A small image super-resolution model, trained from scratch.
Data: trained on crops of objects in photos (Visual Genome), 123503 training examples, 2.9 epochs.
Rows from block 11 of a small image super-resolution model, named by matrix and row number. Rows with one number belong to one channel. Each number is 128 + 24 x the weight over its row's rms, rounded and kept within 0 to 255. All counts start at 0. Numbers have three digits each.
After each channel's rows are labels from the 100 images, of 14976, where the channel reaches its highest value: "place" is the part of the image that holds the peak. Only what is clearly more common there than usual is listed. The data: crops of objects in photos (Visual Genome). In brackets: how many of the 100.
# convs0: first 3x3 conv (model.decb.1.1.convs.0.weight, 192x192x3x3, each kernel summed), inputs 0-95
# convs1: second 3x3 conv (model.decb.1.1.convs.1.weight, 192x192x3x3, transposed, each kernel summed), outputs 0-95

convs0.143:095105132129134159113130100112133093120132102084121137137134129135092147107062118066090101134101115113116144103162119102112154112160096139119111129145122119158101127127132094141112115112140127110079146157112134133076135138128088090082117117145102116182128100135104151086100129136082129098
convs1.143:155132133114135169132110193117104117139130114084139116128118130121131068116104158154137143122107108093145136107150149167135109143112126107101126126130107155145123149128142116113139154122126141130177154149142117154126127172123152147151120112119150180145138118169113152104136128101124094137
place: middle right (42)

convs0.42:087095100142143164155143127113096118119098145123120091110108092104124115103122104111143185142120105118129118102092137114127096134134154091138144059178158113143100144159119141109147126134117105108167127113134151097151133136079144126131164118149131134104162149093137137145095119121122116111
convs1.42:169116128088113160122126161128091101163164148104125119083129125155096099140126113119168132145134147096146142160158122156125141132138173122125121083189102121132103140124143125142163155123148123134152139146139161157146157151134182150138148152117159131132099126126119117135093082133148141142
place: middle right (35)

convs0.73:149108116148141129099126138102110109121114128106106098156170130104132126152169168154127099091126111099142102152152108110131121153131130126137103169068134127133124142190158126149118114092131135172155111133128090117123143118131169170101111102119127105131105167119130160131157085118104090137
convs1.73:103141145122151128155081161113111143136117122109128101111162131111112110125129148136103078100125162083162099127154147166090125108134149119133136096152126125171130126157130136145109130155096145118123166173126119157160161131109131197132154134107152131139096164148113143127103112098141128102
place: middle left (83)

convs0.35:133134146125125143095112138119157134123132163092137144170142152112131138171143139117128138096151141090135127120128129143099152123175138149144092133143173116145091110131117098131142149142128145150084112142144141127137166123172146115110106081165152114122156153130106118070131167139137136113
convs1.35:169122107123115137097167120137149082098150136153145122133114160177105135088123114114146160127076133178122113141116109111138107142140112136119128130140127132142141154123114144127145135142116148143119101089137116104132140108137216123111100096121117119121054125139135091133115128122150082135
place: middle left (96)

convs0.37:124128113146152124101091124105089105120152146066133138152149166126118128153128177093136166106131136089100115174153158117097146114171146134128079156167133121132103095133129107136159147113131121164126110134121100124137135113150138120132137067129116162179120104146109125079142136132114122123
convs1.37:141106134137105142103149154131165103119098093129133151125133118148134119061135079125152136124107133146126132099166135115137094162146133159135080148098193090136139131077138120116120125149110137124120113171135115121141144086158116107068116094096128087093086140141160090138129142128099126116
place: middle left (100)

convs0.21:092150107118166090138120114078154132106159121152129101151150144148135105199139115136108071131100102132121122131140126117121129120144130124128063167166114132129169180093141157121117097118132125139120096134119108109144102108134112146131123104161101114141129117129131122108124106131147120082
convs1.21:113145164100136170151102159164087102116123110132139100169093125102134121103111153106093097122128108123119121096188129166081114094108110123111149089105083112177110143124135121113128140167069165130132154157125179140105129127154090077099129127111149117158119147124133137130105098128169095097
place: middle right (48)

convs0.12:170081130070142113120121120168100108142152117129135127131098119101137128120117154104138200145138137129142113100130128130144080131101133107140090173188077111086080119141098132125145149100108137077126123129141084130150127111139105102124153140087122133098086165103153141114095132124125100133
convs1.12:130097095126122140103163075120175142142120151150106136111150155131117165120116128132142132137134126116107094161117134053138127114147137141126149125112154126081176093155112139141138121148112114120114138156125118140139167120071125147137117119115153119099150145110110140147182131128109160146
place: middle left (57)

convs0.23:093110135106150112135150127087113107130124145154115103122080108117109120092131096130149101133128137154133139137165124158131075166086171129133153123097078122091173175159107152133132142122118148089096143130135178151139142121138114136098116158116133140102131130130069127117079130132166153099
convs1.23:093155118078128120143115143098149171105151125114102079171188114097180128157146136169134118114153113097121115152116161133119142109127110109097126094148111146160055112129104090154120118136141149137143142121133095094128151172116126149130154141178161147143109103159075137125137112142125129081
place: top centre (98)

convs0.98:119114116107114079115110111128204109120092138116107120110129147086127116128136140129105114134112111158142120109129117101140134127095131114128142130110158118117123109148120129118112157095120128146121096118122101121120130113102183141109082156124138118075097159091173121167153138117117115158
convs1.98:121151130131145141156109166119125136134118119109142090130152115151132131108149202153100123125133104096125097138133150122110141103121105070061114123115080191174100141144123099110145101149095176113149142168105139150116139152141114165133135108127132117164111124141076139098129121099154134111
place: top centre (75)

convs0.189:121138119112129156102119115125151120111109140173104135143094120114125124049104151154139118174129118180124106095145112105153132129081136148126183140122131123150175135141096186119117147160117132106113120138107167152143133127114099093101130155146117119104121139123128146154118170136157147129
convs1.189:126129115083133074099143150138096153111116150114099134132140153139132120154153150097057100133137135103135151079125142134084132143168137120111134066134063149183054144122164093139126141149130201128158149139095138120106123118140096126125157131146128155133111123117121115094106052125138147093
place: middle left (94)

convs0.88:127103140100123134138090122115119122137098135161089107131126134088152129114099119132150156188119095126124109156111116128108113144130158107113165096154128109104143162122102180108128172151097108071144128101115185132180105109105163113130119139119146169102151142110155125166126149118170144153
convs1.88:126097093156134122140162152114191161111109165133113171119162136111117138146126138128177170138142083152164109110090145094133127155154189122100124126165113157153131150114144104164095093108175123148149110065124116109136112101117145138129153097151084128128081137164124115084134127097088105112
place: middle left (92)

convs0.154:129155139106110113129131111126180087137117089079137116108124154144102135104072146107111145110112120133136125119151134133090096122137118151123110067154106126072121156122181177135134170080124129136143127131132127145087141149147157125076147107086134143104141161120109146121089136124173094129
convs1.154:137155134091141142139104177144120160116102148141091116146151109098124113105157154138133139147128121088137131085140131110118137150135137099107124096144113179163108118134106114131120118155111155097176114132110116170134178171099103151157118118142152162142130152121110147118088116114112108167
place: middle left (94)

convs0.93:149119144141107125090088149119128122142136166118143145133113185121134125100153093114134094137135115102135127153111139164127162129116148137117125101111089131086116162089142174137127133075091125101139128112160154136117155122158169106105113140120143158088134149144132104130091180105173120148
convs1.93:101113128151126102196177128130159160104148149089110142119161125135090145119137108151171139111146101117106101118114108125133125155167141102095095158160101169149097121097072082111125154167136129145100113082126107120157110122083169105104140136150112095152132145140135105120130105148103084158
place: middle left (93)

convs0.130:157132131085143088145098128141114101134148083133130125087074126116102126083106198090138158164123137134122134115135120137140081129128162129150108104117093114090159184174142174134127116121088125076141137145129145133140127133123129132096163157057124136104124137115134146151134134137130115133
convs1.130:116136124101127124146129142155112153142105142113136100127188101137148137148162097096125093123184173112139135180115167128090160136110139084124127110119126147136081125154130144131142143151163141171112116165139151115146146163081139152131116113164125131104178116127071152138121134107113141115
place: top centre (68); centre (27)

convs0.31:120160110175118164138117103108155113118139119120137123112136130118145128151148103161101113065112114116122108098122128186135123111133080096128129111161113098091128171120123156125095122132137106119156121117116139087075107122094126125125139103144135158109137136119142104126073150110148094113
convs1.31:131148127124114160143124162141098111134144113090098117123132140117115086108084125121154128139101134094143113133170128157126135108140164132085112078138090165167125161147124120109184143171103150107127121125138149171147165140136149138126129138139122149149125147126117151118102094140123103127
place: bottom left (46)

convs0.61:146154132063121090159098143133139106140126097146135141117114120148088143098108130128157163173147132133135136137117123137066074132149191140148132101209119126102135109141140139133158189121077154096154151138148110141140160123165133122118134103060120147110136157136139132138083160134137138141
convs1.61:124092112111119138165145142132165130133070139114096101154136136078116160136123130105206162123131120101152169107064139104140125143143130098150111139134152172102161119120163131101168125140113129088107088062111140098140137134107125149139130118155116116126115155137120108117139178117095117135
place: centre (100)

convs0.51:183138105110170143065096117120105115123160091119139155084125143115128127118144168050126188115131131135138147191158112107154131123169128121126114157155129141144105136154077155138140127131101129098092145126132134110141136124130134096088139164118101110128143123141098130137124176112100180101
convs1.51:129106138119138116075144102103164135121080128135096135138153163175140165113113136146137088143138138137131097112130106123163116169136186148124113172136138117092159131111152136098133147125098135145097108168143119152125112112082117158138099127097111090088136160159131133149151145141109155118
place: middle left (92)

convs0.71:139120133086160122100118128106149122129126117094119162091092136105096125126121103089117117148129120124113111094119121166122100108151183143116084136174116117112127098134113102133142081115092141077065146148131150138147131114115103099097143160101137161119137171113129125093106132140162129114
convs1.71:154127080107132144162131117084157159115102141139115134133173136115146105102107167154156167136129109096092125115097162079151137142145143123105168164146135134112115131162100131127160127128170126075159106117089129104084131116111110169168132109127130143126128128092107125106129148091096153122
place: bottom left (86)

convs0.8:146142141149122172087103145122112145120100146073110143144139155115150109140099154114136099115104116111138112102091133120120149161111132142112135093123119087172116133058098119152120126096115131149126105130134084131078136114113131113101088148157144091118103131116110118158150134152130114153
convs1.8:112163120128092087119123119085103179126128110162111141146117128140121116124166173128067100158107119117139134092151125150099109128103110134089161116121044146128103170121142127159132073138109157101128182189123132158108117124147121122151134142100133163110105129135125132127128118133155116096
place: middle left (91)

convs0.160:125113146102104134100137091148125137135156106078137128159114138118119117120080103121127113166123139110136136116141120137109124137137137114137101143128108116135157187127145190141132118158098147106147123126135126113099145107113116118115121150089147135103103141122075120163086122138126111135
convs1.160:101130154143132119184170148133131126131109136126093120137150122091155127103144151132103135123143145137096121141107100130094114107128110154100184140157111139132103124109077101092127150135132138153136148128150125153169117117104130117093156111169104131093116115115112081092152131117110094121
place: middle left (74)

convs0.123:165143126097152153124093152135112107135169132115149144111147171089098126161113157118160223133139151093154146132136120166121137095167174132137144119182154141106082091122112104122152170110124147104147119139136121148141130111145177108112147116157155106118122135135091118104143161144156130121
convs1.123:110095120126107118111176115119138140112109147126113145121145134140124167103129109138139137139117131166141090134085150092138142163151197136124095136163163162115116148123135137144132140133143101121103103143123116091139133116117133152156162107126110084100098152117142107099138154087092142101
place: centre (100)

convs0.173:134110124104137161139175137143169129126096140110117136113112115096133129090061112129147124151111127162113147086113139104113140125102148133136123092124105114151105114095110126138119130076164139130076109109129113141104136136099097110139097125140157090117103180118147150141146120153116110175
convs1.173:105166119123142134142107154084112131144125133093124116110146111123123091127113161126103137126089075116136102135125141131139130103136151099109123084192107175158093174152127112142143125129162145114194182139124142159134145149136139147134136144127155163151091111120089122081113112112128095087
place: middle right (93)

convs0.17:145105136150139207093102113116138129111117137133137159146104142117163137086088058135122103135108121113126123096119143145137157114111140139100142088083124114173096133061110132139127128145139139132078126147146137133109170119116139116106080117183129126100124147119046112147123142148160130109
convs1.17:130158109086125067084151132094108156118135146121093164134133141152118132142110136143109118154083119140097141083112124139095088126130106148094122082142076175130097179130105117153150076123123148137152135125138139146127123105153172122137121150091130163107101125127100146111117098141163093094
place: middle left (89)

convs0.45:163135145065133110118076127139070100105157132108136139094143146121062129126124158076120128134141134120141134129152127130112137136135152123136075179165075108118119091181120138122118131084104139099104128111129093147115136122119104111108139100107132127151112114133143146061137164145127141139
convs1.45:095129112139109173163171108081188141119117107146122156139151160153110116132118131108137136127132111143099095148095116116108142120140148127123125196136135122102126072137126128126124107128145104125125112111116127144153124131099113104133133100151108130103140136147167138146134122111129139133
place: middle left (100)

convs0.191:170112165136106114067109155126120129146156106087164097116138159147124134142145130126147146182148152121181143142137123141140108125139121141138157144154106128085104127147101096139141168102121148097132153171185098145148129132132139139137137124111110146114129106117128139144119153117120135122
convs1.191:138107102165100168073181103133144130119149159184129150115132142111095152157078121053144138129142130144187128151093134127151130149158126113179101127157140114140177142141134116141143169147115110118121109082133112129114154110104156142100109108161150087108080186115141101123149151104093118116
place: centre (100)

convs0.9:100132144102121124140081130095121105114140117089119147161163153113078123161119125076080148129122105117139136109130130204100125099140155109139093134135152094154115153096101138099140103140088119126143133103106139127164105122107107122110142113139132185121120136114115142129132120123122135102
convs1.9:130147135082136144154093149092139139127111113129133118184151098138145114089098154156117166131107102099120130156142129096121136160141102097056158125157128144101089121105096109131111155111150166089173111137129109113121130154140100150156116113131143141106127086141108159127136123141114108119
place: bottom right (31)

convs0.34:164108156165172154125140115110145124163153128076154165135200158132120131156120137110152174147141145093154147150165140138144146135158162162170115173155149146113150187177133139154137131087115154128149141115159106141086165151157143127141179150163159133166123142148090129123127115146132117126
convs1.34:133131124143117116150169087148128118106156139125125176097144136081110124152114122111156122138106160159118111137071126160100113167142189118167123131119111109150119171107107115130122152149121129115112106127132106073129144128088176140082144156120132100130071171141138126121137136138130106111
place: centre (100)

convs0.18:145160116111117123116104099151178123130140140156100141116127145109100102080138160121173124180125137184135138124112096143104098140110176142147149131168109105109140141199126146132103096148091141078095126146151129148124131134131112094094143133090120151140139157124148121130100212123145105147
convs1.18:137106119076116085104140112113154102103089153139100107171146155120100115168159106112160127130110129131131127100079116129162132148160121119128109164131098147185130091098099087113156154165154160136132149117091094121119111147138140144095085146173123081172081107125120089140117125129146109144
place: top centre (27)

convs0.24:160110124126147105114154078127165132128119088174144102112097072158134119138104150157109118184103118176118121126118136159175109157088130144122129106100133116113111159115136134104142144169120126101184114142115136130166124137130144148128116157119102133134137168132181128182140125132110076135
convs1.24:136130143124131078101130129131079112146138135094146123144101138109109105144177141085121097135142098108159124079139111175112139129136133084129150107125116142197106156151142122143125150138097153156129135188117139132100119137161095144107164122143120125150122114115114083101116086129172108129
place: bottom left (49)

convs0.108:100150107110159101124115114120116133126126122116126126182122151104091108159119161083119174108134147135135130151156118203128086131181146142142076169188150115120106164144140115127157106125078150065138144123099158130150147116112105119116187133097133166145117196129121137140093117154155101126
convs1.108:125135125095114135130169100121187101142117086113115162118158123134130116098114137173163138117122102130140144133052138129120147183154167106120086126099143150126176130102145131069144150142135115122110067101131137125176115123112136120118132085124087113149157157108132080136142109126084118116
place: top centre (41)

convs0.124:160120181120126113100114148125113141152171098097149127135135154121129157108064170124147174144135163107152149123130138129177096176145139162147152153165100146100153119146094118132146135091126151095156131117165133146144138133163136120148165113141141130147139116160145176162122147181089166135
convs1.124:112110108134111137074173117109146138115097128158138138098156139128152166132144093096126167126136106141139103145136133114129148149176175104153126138149143148057142124121162144132172146124157089092120105121142134114129133129095097137125160122115139133102136153136136102114166161116074151116
place: centre (99)

convs0.104:115149109091106075143148125115154111113107141174126151132093119116100125072046107138146127159135126172098129110125115163092114128069172145116157110100118132115115130129161182124126129116100133118107142126112165142166113135150154125121126102107149134119120128156140133113093174138166130137
convs1.104:129119141072123122108117141138135130104101160141106079169181139121128086128135127099146127132145138135170163069111134080152116180127104128125134097148109126155098114125130101150140170130119137127157113113138128124122149140096094141139110110145143128111166104098134078157133102152145124134
place: middle left (100)

convs0.121:198101143133152137125132118128105112128141124093127087103085105117171124097132181094144111165123118100144119133113143090121132133133160140134097131116074096106129141135062115150146153104148131099150113107134097138102145116170106146103104167096140103151097109158152125152138110120099083150
convs1.121:116129087176108109085177093112159094148146156124111122141154171089098136174110086155152085157150102104153101118128103144121104131147182098119118102127135155142164147135118120109152136151103153165126143101159157136089122131112124143149130147183139133157098155128120101113154116163097123137
place: bottom centre (29)

convs0.166:103148125076133091125121107122137132120125109125121131129152161127077104122077119109096134146111104167091120106135115123081162088113139113115119119139127113156087087133150101110125107143123113149134114110092136126148092106091125118127137090097119143172125133114136109082132169132123131116
convs1.166:157118108127117142140145155139134139163096116136146102142122113124126096090138151146154179141081138105107149102136134105135132157146115100094159110139103143071164117097146128129112153113143125112177082117126121171125127149144117177134090089133099147087159126109126134169123124113138114159
place: bottom centre (27)

convs0.3:145105125133134123126115102126114115131137142148102135195138146130146116111109189114112077118091109116096107111134123128143153126165124122117116142072107121134100145093116143115119135091141121127149112114115080096131110100115115142128082126162098104079082105140146118161095104115091129140
convs1.3:097151102140119140139100123101104137109142112119142118136111129127134107124119140133080116131123093129111087101176134144088106120120152110111144110090085154165145156160141138118150105142100144168110182158153147156089146162140125152167127116103098141165117134124105158080126102104167113103
place: bottom left (38)

convs0.118:107154129093140118139134149107117100099097143200124133134136144102115111134183178102137110145121132148138151112112116141126139115075122131145140106117139135119118091153084133135121125109114154140072109120115129130165142127102122138130116125136131096110127103137196154082141178149165123167
convs1.118:116153155103140137113097147172136090132108134102139108107127124155119085113135106144141095148162157092155125135126122137146123114135095099118076091087102137153129126152120142114116134151097154112191089166091141135117139120134081125112118119097174093119131107146115148138134114145126129119
place: top centre (91)

convs0.159:116120138116119174094122114144113100114120122130154108098121136107129134102090122148137136162151133118143135111113127115136147084177164126133132096127176126128123131171039158121136202157114143139128121110157146143142136127130113124111127057133134140119145122140074135106110169133166112130
convs1.159:160143078100125141095142131154176131136115147115105112106123125139128177132123111155105150107129133146166125134128101124141129115183179125127110148126195144112104125102142081111152139145185124143127139114139146131132170129131163153127148152125095135125083150118118106109115147137078179103
place: middle left (63)

convs0.79:134144157124118123070063110143115170155156095102171143128110122164111134151121144088138164111148144139162159129114145142119143153174134144168127165197126157115065108149116115143157163139118131145114151153155130162133185118161132143134136085138123155102133119147116151117110149153123137158
convs1.79:118096099143130146071185114141175148127121136111138171128126133115138158114124082104146179146092118161108114124095121122140130148147138140134123104160147115086135125131153124131145123136137100098102078068121090104137133133141152112143102084139119109092149171147139108110147113126067118102
place: centre (99)

convs0.82:081120121095162091113127100114110125118153083152124120121112109153097130107106117114113150171113122132133137085105113141165079105105136140159107173153103152062110097156113114117116113124108136087096159140134135143135107141152076122116156124087097129110126131123144136114154122131126095082
convs1.82:128138149121131139134135152125125122136088095132161100130114092120130089141119165127137102091137145132101116146117146096116131103132125081135152070082122130124132103198140145143119134127153107124164132176119117153148148169130111186161126099180142143115152104122084144149099134115128094148
place: bottom centre (66); bottom right (31)