From a checkpoint of a small image super-resolution model: batches of 64.
Rows from block 10 of a small image super-resolution model, named by matrix and row number. Rows with one number belong to one channel. Each number is 128 + 32 x the weight over its row's rms, rounded and kept within 0 to 255. All counts start at 0. Numbers have three digits each. After the name is the row's rms in percent of the matrix's.
Before each channel's rows are labels from the 100 images, of 14976, where the channel reaches its highest value: "place" is the part of the image that holds the peak. Only what is clearly more common there than usual is listed. The data: crops of objects in photos (Visual Genome). In brackets: how many of the 100.
# convs0: first 3x3 conv (model.decb.1.0.convs.0.weight, 192x384x3x3, each kernel summed), inputs 96-191
# convs1: second 3x3 conv (model.decb.1.0.convs.1.weight, 192x192x3x3, transposed, each kernel summed), outputs 96-191

place: middle left (94)
convs0.50 105:136114159138135147136139164134130153144161159145194180172158113118170107126138153133148143103187133175141133135098081138150116105140113172151144168141141120158166107087130113131168154145147124182124140154123139154083141137122132100129168104187142148141144107145130140143132146137138140100
convs1.50 088:131080103135169149093053143124170153046145128146105140177054083107068168152106175076102185127118119147145169168167149142138148132121064083154184124182149121125112071137090101113135098163102088128150170088135160149103078117084087162149107173142099110111113148164119100081138076130094106169

place: centre (100)
convs0.126 128:150081101162081072108088121108161133089148181115116074116088118163083152099138137159102085061104062131076130082089104084076087086079130144081152108156127113083089092089057082088135124101104098130151143107077058104163066076139091119099098086134071096076133124139076163149129149158067092066
convs1.126 098:102079049159160121135072122119163138077150151166157124135080069089064140193088169090132178114116095132142158166161150145191093091090075163139161133186149110151096075133105137106155128160100074166110177100103141160103102092140102158093085145152081112157084157142124126082109108104080144103

place: bottom left (45)
convs0.58 169:148075132141063076107095155097128113127128156123130064149110122133122135064115129134075079046120066176073149078064087083072086033092121145118127125135113104062065070056053073095123123108090086142123127130050060097123077053140099104092114066116045069083138097141071122146130136130073083081
convs1.58 110:139155117142160103180091118099081151151131141150131124141192086096134088165108113125113104165175075112122099131138151142160095118128113138075143111183105125163106157143131159067121081107096160121115175088065148183128164137145081105134145164132082157141125173140091112152084113121140150099

place: top right (35); top centre (26)
convs0.69 085:102131135203144162141104175098137151083148156143123152148151110151143180071193129131115135124166122164093120071077121132145079140097071225073120087153142114106097092123127085108183110115097134156149130112085119155151121095147117167144105118149129077102105112103111114138101127124087080130
convs1.69 085:093167166119095091118095144101147123099094117069130134121063116113107121129106149127129089089153067131110080163151148164125103006206142108141121074079146180156106150136088097102153164100146137134089165134103135090126102105142174129123101088106078147124081101172122130184130153083181131126

place: centre (93)
convs0.74 101:146118132164117115095110127130169159135158151128124112124098165153119121116152130153159117110158126154111118112086140100110099114087137157100155114149108127093116098140124114112140116137104112155097165123079073106112092107144103135121107126134105132127151133113116145161123158147105086107
convs1.74 094:134086099133104143132075126072132149035128131151134102132083053101090128161110172094155209129141131179082162187097146162161101132087081148150166137115126130194102096151105114095164117171094094144113171081111121168087078094135096136123113145191082120128114182134100134073080101081068195122

place: centre (100)
convs0.172 097:168120126130115125102143161153172152176125155132163101126123159170130169149122168179168163142169135186132140154173165094125151108130180138148194126183175150143152146140108143124173152159103113149165180151091105122142124128135125147124143136136114139145172131129113167134123186180136128130
convs1.172 097:089108057129157163120074129094156147059149155161153106087080059092073144157107146073134163140120129204125148168173158149156122116083116134157160143158133109185122117149097128113172127125089081158093160090106162144116112101158080181148105155145058112148114149147130112106084130078089162115

place: middle left (30)
convs0.70 101:173126162155129158112164156164121158164190154167145159145179185140130141141126144117164157110137142149109147145127142134125136126116149156112131157143146126110143110132135129130174145164140157173161128170111134131099092111163129117160163150138123139188154161107138139139139138136131118085
convs1.70 083:157151080138090154105074140154122081070111194176145115156098148110072137199082169076137165107148148208104109076142198125135089143073139161152129091152157122156139097150093122124106127177116063142087104106142155154124065049099065146194090150131079136127160166123090108088127137127130197122

place: middle left (97)
convs0.179 092:117114139190117149152130192132154119112154135162138138196190135115122123126135159121135120107135129173083192163094121157111156100116119132162137158126138111109113101111106120155163140120114156172109128100088091133110103101155136129114112077111113180117143087121152127165140134131075124131
convs1.179 090:153119097129131105200129124144098163089148161183180138109095090128126089169129105168118113147077119152170118130206122151129175087066095102125131114117154150195122159156136091112180082076119176147101227108136174196115140111093130172173109156152085120145094220083085136163158080139105133092

place: middle left (67)
convs0.64 095:132140122153119113158128148135134140174145126123149112171144113129122117136137127135122115169120108131141115142161132141112123098101148146100136125115170098114175129093123120138138156145128123141139137135155105106111113112104136122118161123149134154141168104146106118088070129129159143150
convs1.64 087:163125124095107152121111103154090117047147146141121120151060099103149089156131144129137169138131102159131125102141185110114100159112168113161147118089116164164162081191126154096131126206109115157157152163096126129106079145072118164200078110139067128141175107152080176107144161115132123162

place: top centre (68); top right (32)
convs0.103 117:133130143121138127098170071164142105136118132132164100136119185123116098066146119118144129115160129105122135166143177126137171139165110111156129173065101120124124163164131140119083150159138126113137122123105146134138092143162103060135131123116118170141102166133143114131145137121121151103
convs1.103 103:129115138080118163157114052063122133079140121164119134139078062092141051177106145110113138110152156197109153117127118114116053128096112123191166184063101101128098133152116076117111126126127173101134157147143102171080137138099085116161119151141119154109133201109053126092106122102098117131

place: top right (38)
convs0.141 087:109102171140166151144120097068141141100102089151159139092060140161194154103144120131138145123136110098132101130151107088130080134165170126082128111129105136129116095152126145128125115123139124132117137144178167170160146163137123132096094138165125092075089202144112129141085134128110100153
convs1.141 110:086100134151084126097092138121128123087119122118184092120094150120110190085131182155100097103056131101109072175088144129107220112165136091148090082129125142136127093160117164144139133113139136144129108108144176125133127100243136115093099115090111160132146073186186158152131155138146113075

place: centre (82)
convs0.49 098:132091171137108092156118158102150119137158130171108192180143134113171138086151133122088127116172156119148117045089115097113083129133103146143138092148160095121114053097147063098162076143150139128119125079125098166083127118132161150122050156137127100068164101158118136150118132130147122159
convs1.49 091:151095152139158101109128150142127143025154160107195142123071139120107178144110118064089124124169117131078086100040187158118115180181156125083143042128156096123122079169115166150103138143132101153127099104123128159151170095109145100086106115100093148127063115169127111162122080084115149168

place: centre (99)
convs0.142 099:104159141132139174115157158189169144148170138139171125162168125132121141168133170165129135135178136165147164175134145125128181164163129147183174157140152122112148148150139115160122175160149117158145165165159160159122159158104148153141145162145144157148165124137155183111129200179122139148
convs1.142 096:116098084135116166131091126113173161069127166175143101104085089066081163142109177085112166148108112194118147164143175142168132105072099112195152143118120120170134083164101136163158119181101086170095149092128160166106104105132101167191091165163096121148078146120120121085090086094078160112

place: centre (61); middle left (39)
convs0.178 111:106101164165095115116146155151166135138168146101161136146127167151126144141137167122095130094155139133104173127094147098125115129130107141124157119164100107094118079074121102089154130134118108145144144124082106144115128114131119145117122119130130105137155127105122154142133150141099121099
convs1.178 092:134106098157149153081136171155125137098144168171107086139088082129078144166105156076115207127099113186145145131153161078156139121055072128195132126119167070140113094173117119118143101159097125120096131075143140184080121083112076156142106129134098097125107201137090090049141119111079183153

place: bottom right (31)
convs0.30 089:125098106116112171119118085121142131129070117137151100110105108089138098079153097134127081128126109126114109170119163138124147088136103073116131174095064119119118127138096142145117106127117161104117136113138161125159093126158125117135172102087087171109131183083146133156140113143096109069
convs1.30 081:108125126103086104073145113069146180109154121147172128150157148098100100169129137123083140166118133111128119159137118147123163126081146083151171079104171155143120087143108155173141135091122126128138134158100121194164084162118133168085091173107148101151092134165132147082169093204096130086

place: bottom centre (73)
convs0.137 099:157155099113127149128202111185108145138130150167141136137137134134120088136144089126167102192110167133125137204166151167165170159173142118151083157113116126132137167175138155138111165197151152145126096143154175152139131182097164118154108172146169100117102159105169086120176099127092163147
convs1.137 087:110134085126157165104135159185145104108064137121093129125119173095048150124125157065126079080098132106075100095114139119142149148099119126088118022112170089137090096105160124152085138149108121093074045183102146123116163122147124094096128094053136147149101111067160107102063130138150086123

place: bottom right (29)
convs0.98 081:184101136118126117084130147137115134119153140132094126130098127121123102163102116140165101082121110144097135127081131117101120090119119095125144144143131115107130115120096112144135123128121106106115133115136084092148095117132103148119125099103099134112156102103109132101098132121128100048
convs1.98 081:088140136106018124114120109158131083107098160178171136114117164138127099092129172156121064157133124157141097192075093119175153169205108169093162165136110128164114147084085136115062170193146126154132107138135143085159146139192135109052097096147181131132116101141147116134091194150161122121

place: centre (100)
convs0.154 093:159133169170117141121131139161175166152182195145136135124131187199131164178145201168127139098175125186128121149075186143127132107139142161135162118176112164121133131104095118133126132144141124135158153136143121160180115134168129162130124139106147148130156134134127159160148180176113106114
convs1.154 099:115137074141145203142077113127164150081133171195132095111098101066079146174109179085148164144107107178125161147170177142169125106080105127187160143158138118182132081132107157135163120162083079178108166113106152149099103106136095154174088154149087126139084166148124120090102115112084150125

place: middle left (86)
convs0.129 140:142097132134073064082105143098123131121119114124111091156099094130118126126091125115061108072116079154102119086093087106084089103101144125131115122149163108077099112061062087111133143116106087126118133151120059112107107047130109115100107092136089106106137098151085134116114133130114082120
convs1.129 104:148125093122124160094078098140227106172161106157102113153135206113081108155135130122100135165115110091110121126152126105141128119111124151090145109151167111087116139084098187103076163144147051142112118112141131078126127099074063177078069120077089088089101156116129124077190181163114098153

place: middle left (98)
convs0.31 095:091075127140088113128110148122127133136157106125121107135125135136132139163142134131102131123150097134099155092099127084117104130108105150129128122165084119104091063072103100116146112133109113160132146115091081135114087113135138139132156113127113119110129113111127132123121119128120109093
convs1.31 077:148173060131103196111094114148132097101146173149106083126110096064106160158105143103171139101090102141106105036149138105118118118073098179142090108174092114137187105119101147079152102143162056123093097111127138129103024122141069108166094113148125110138155125137152139102109105087109166128

place: bottom right (29)
convs0.177 107:149109117146138142115139144108119120092133143165151102123164130152070127116161122117129086094131105147067127138110134169149145134100134149109124130104117099090096133127135120119125122123110126113117129149094121117168079085156078137149153111117108148140128118095139134143169128127070104096
convs1.177 097:128126154116040147141107110202158120102106144163149125163104162169163112184121139093113167106148151154111163087123156125123140222096202131138136118076146145139153135143151164129125136173145121145170149183182142141187089130106178125060114157102149142134159107141090143122161166151162101131

place: centre (98)
convs0.190 104:126088124131094089159109143118175143113133152098111081112106129190062153136117180175123106111120077114092134113088108096073104108091147141092162101198123092115130111122096078095175126088092102168131163110067057090114097115109084153086099092128074105128134090124067173113128183170105111108
convs1.190 090:076123073140133153122064122100147169074141155183142107093078071101077143161102158088145156142102111174127156167189161142165122087072083133160152149138128124193124093162100122129146127131085086172080144077109137153103109080152098179167093180145094106155098162116112107083100096089098178114

place: top centre (80)
convs0.187 102:093126132135129143141157103124106113116122099154107135134132157097149131094129119108145091163142146100132158143157150147145111164128103091124110136136136126157128114176173141149142131168120138124098126091130169148126118153146151113153083135135151101126107151154155111140130126113137138151
convs1.187 090:094069160153067145075131186109174124042096117137167130109107099080080178099147114154118125174128210119158125102096140126125108183120106165130160172096122138118168061095127157174094110162122116134165110163158140135167112119150187134092125174121227170154107141185134170059192137155103084078

place: top centre (28)
convs0.128 104:141088154097095097150177135160140174173172146171175148134166161164142166116146139119144146113171145136130170054104113033088051083096109150162114123166161052138148074112110085090180099143123111141132127090084117139064108129113134143084096121189109084162158103131095142142122124122105118137
convs1.128 098:076133155136115098126100168117150097148149161214134101109099092083125136121065132135179161165128124158176119107097153109152059093130090063135181134104148109118159156130076143111138152107153208135158202098111099188105149104105165168107133164161144114149151195095082135101144171122111128099

place: middle left (37)
convs0.24 105:129140127107116138161143146118125132137116129095168139124116110154135141115110128131100139106113128148109144107111131095111108134143112129161130141133126105128149101096136117126137159118122112136130120136151129157131122111086127134097158131139141127129143125099120136127132136115152122126
convs1.24 094:089123167143064147138176127136143169118158181200113092096097090152102163112087124104149174127135136090173179113112140134146144168138129091140134144038122074114172108141119093139123107108158160097129193153175128201164105176102121169094143150158113075132088181126123137139196099160085124146

place: centre (100)
convs0.191 115:146193152168145131111172153182159153162137144140143142177156133132129146117150144156129120151150152158156139172141143159139177151189150142152151177136176171123134172134145151126155160169154150138139148135157136129170152131144134138153169172146142141134168141149150147121129168145149161149
convs1.191 090:123090083145135149124061130117142167054147174151123139102091060113068138146106136110093153140128085209102130163147143156140103114102121120086156110155155125191107131123121125107119103183106097169087152080118167134085113114134094177152083154140070119140128171145131081069119103076083173139

place: centre (76)
convs0.170 099:129165121131129133164097159156154108135086119144155131132165113129134146149127198170133134105148135131116152116100117132099135100111145118154164142130132103111148122111111096145155174157128127178135160147131101125088151100108117141108156091115078109150143125139139156151098159146124121109
convs1.170 094:108095054126137177109059105126181153098137163182141128099102128093099148157102170111112132138072104166136137173168147131162135069079086140124141129147111123161120079088103175121141136158101058172108138091127165120090095095126112167107074154142076085128085141113145128093101141086062158071

place: middle left (95)
convs0.146 115:100109110110130131119125126140123114101108121100071089118094119124091109118138139098112075131140111120126102109113122132128129122148105081076124109111103124108098144121145114145127135148113114104121142078135099081095115123123118133121080157059110120119137158111086120100065130111142112134
convs1.146 109:147119131170106095137143157101101140074138165127170174116090084149085121082098111149095092134147091125157142190071152151148123105141086134146098061100151144139134126137140118122168127106121167137117169130164181175130188145170144124099206148134088087111079138129121116122139148116107125173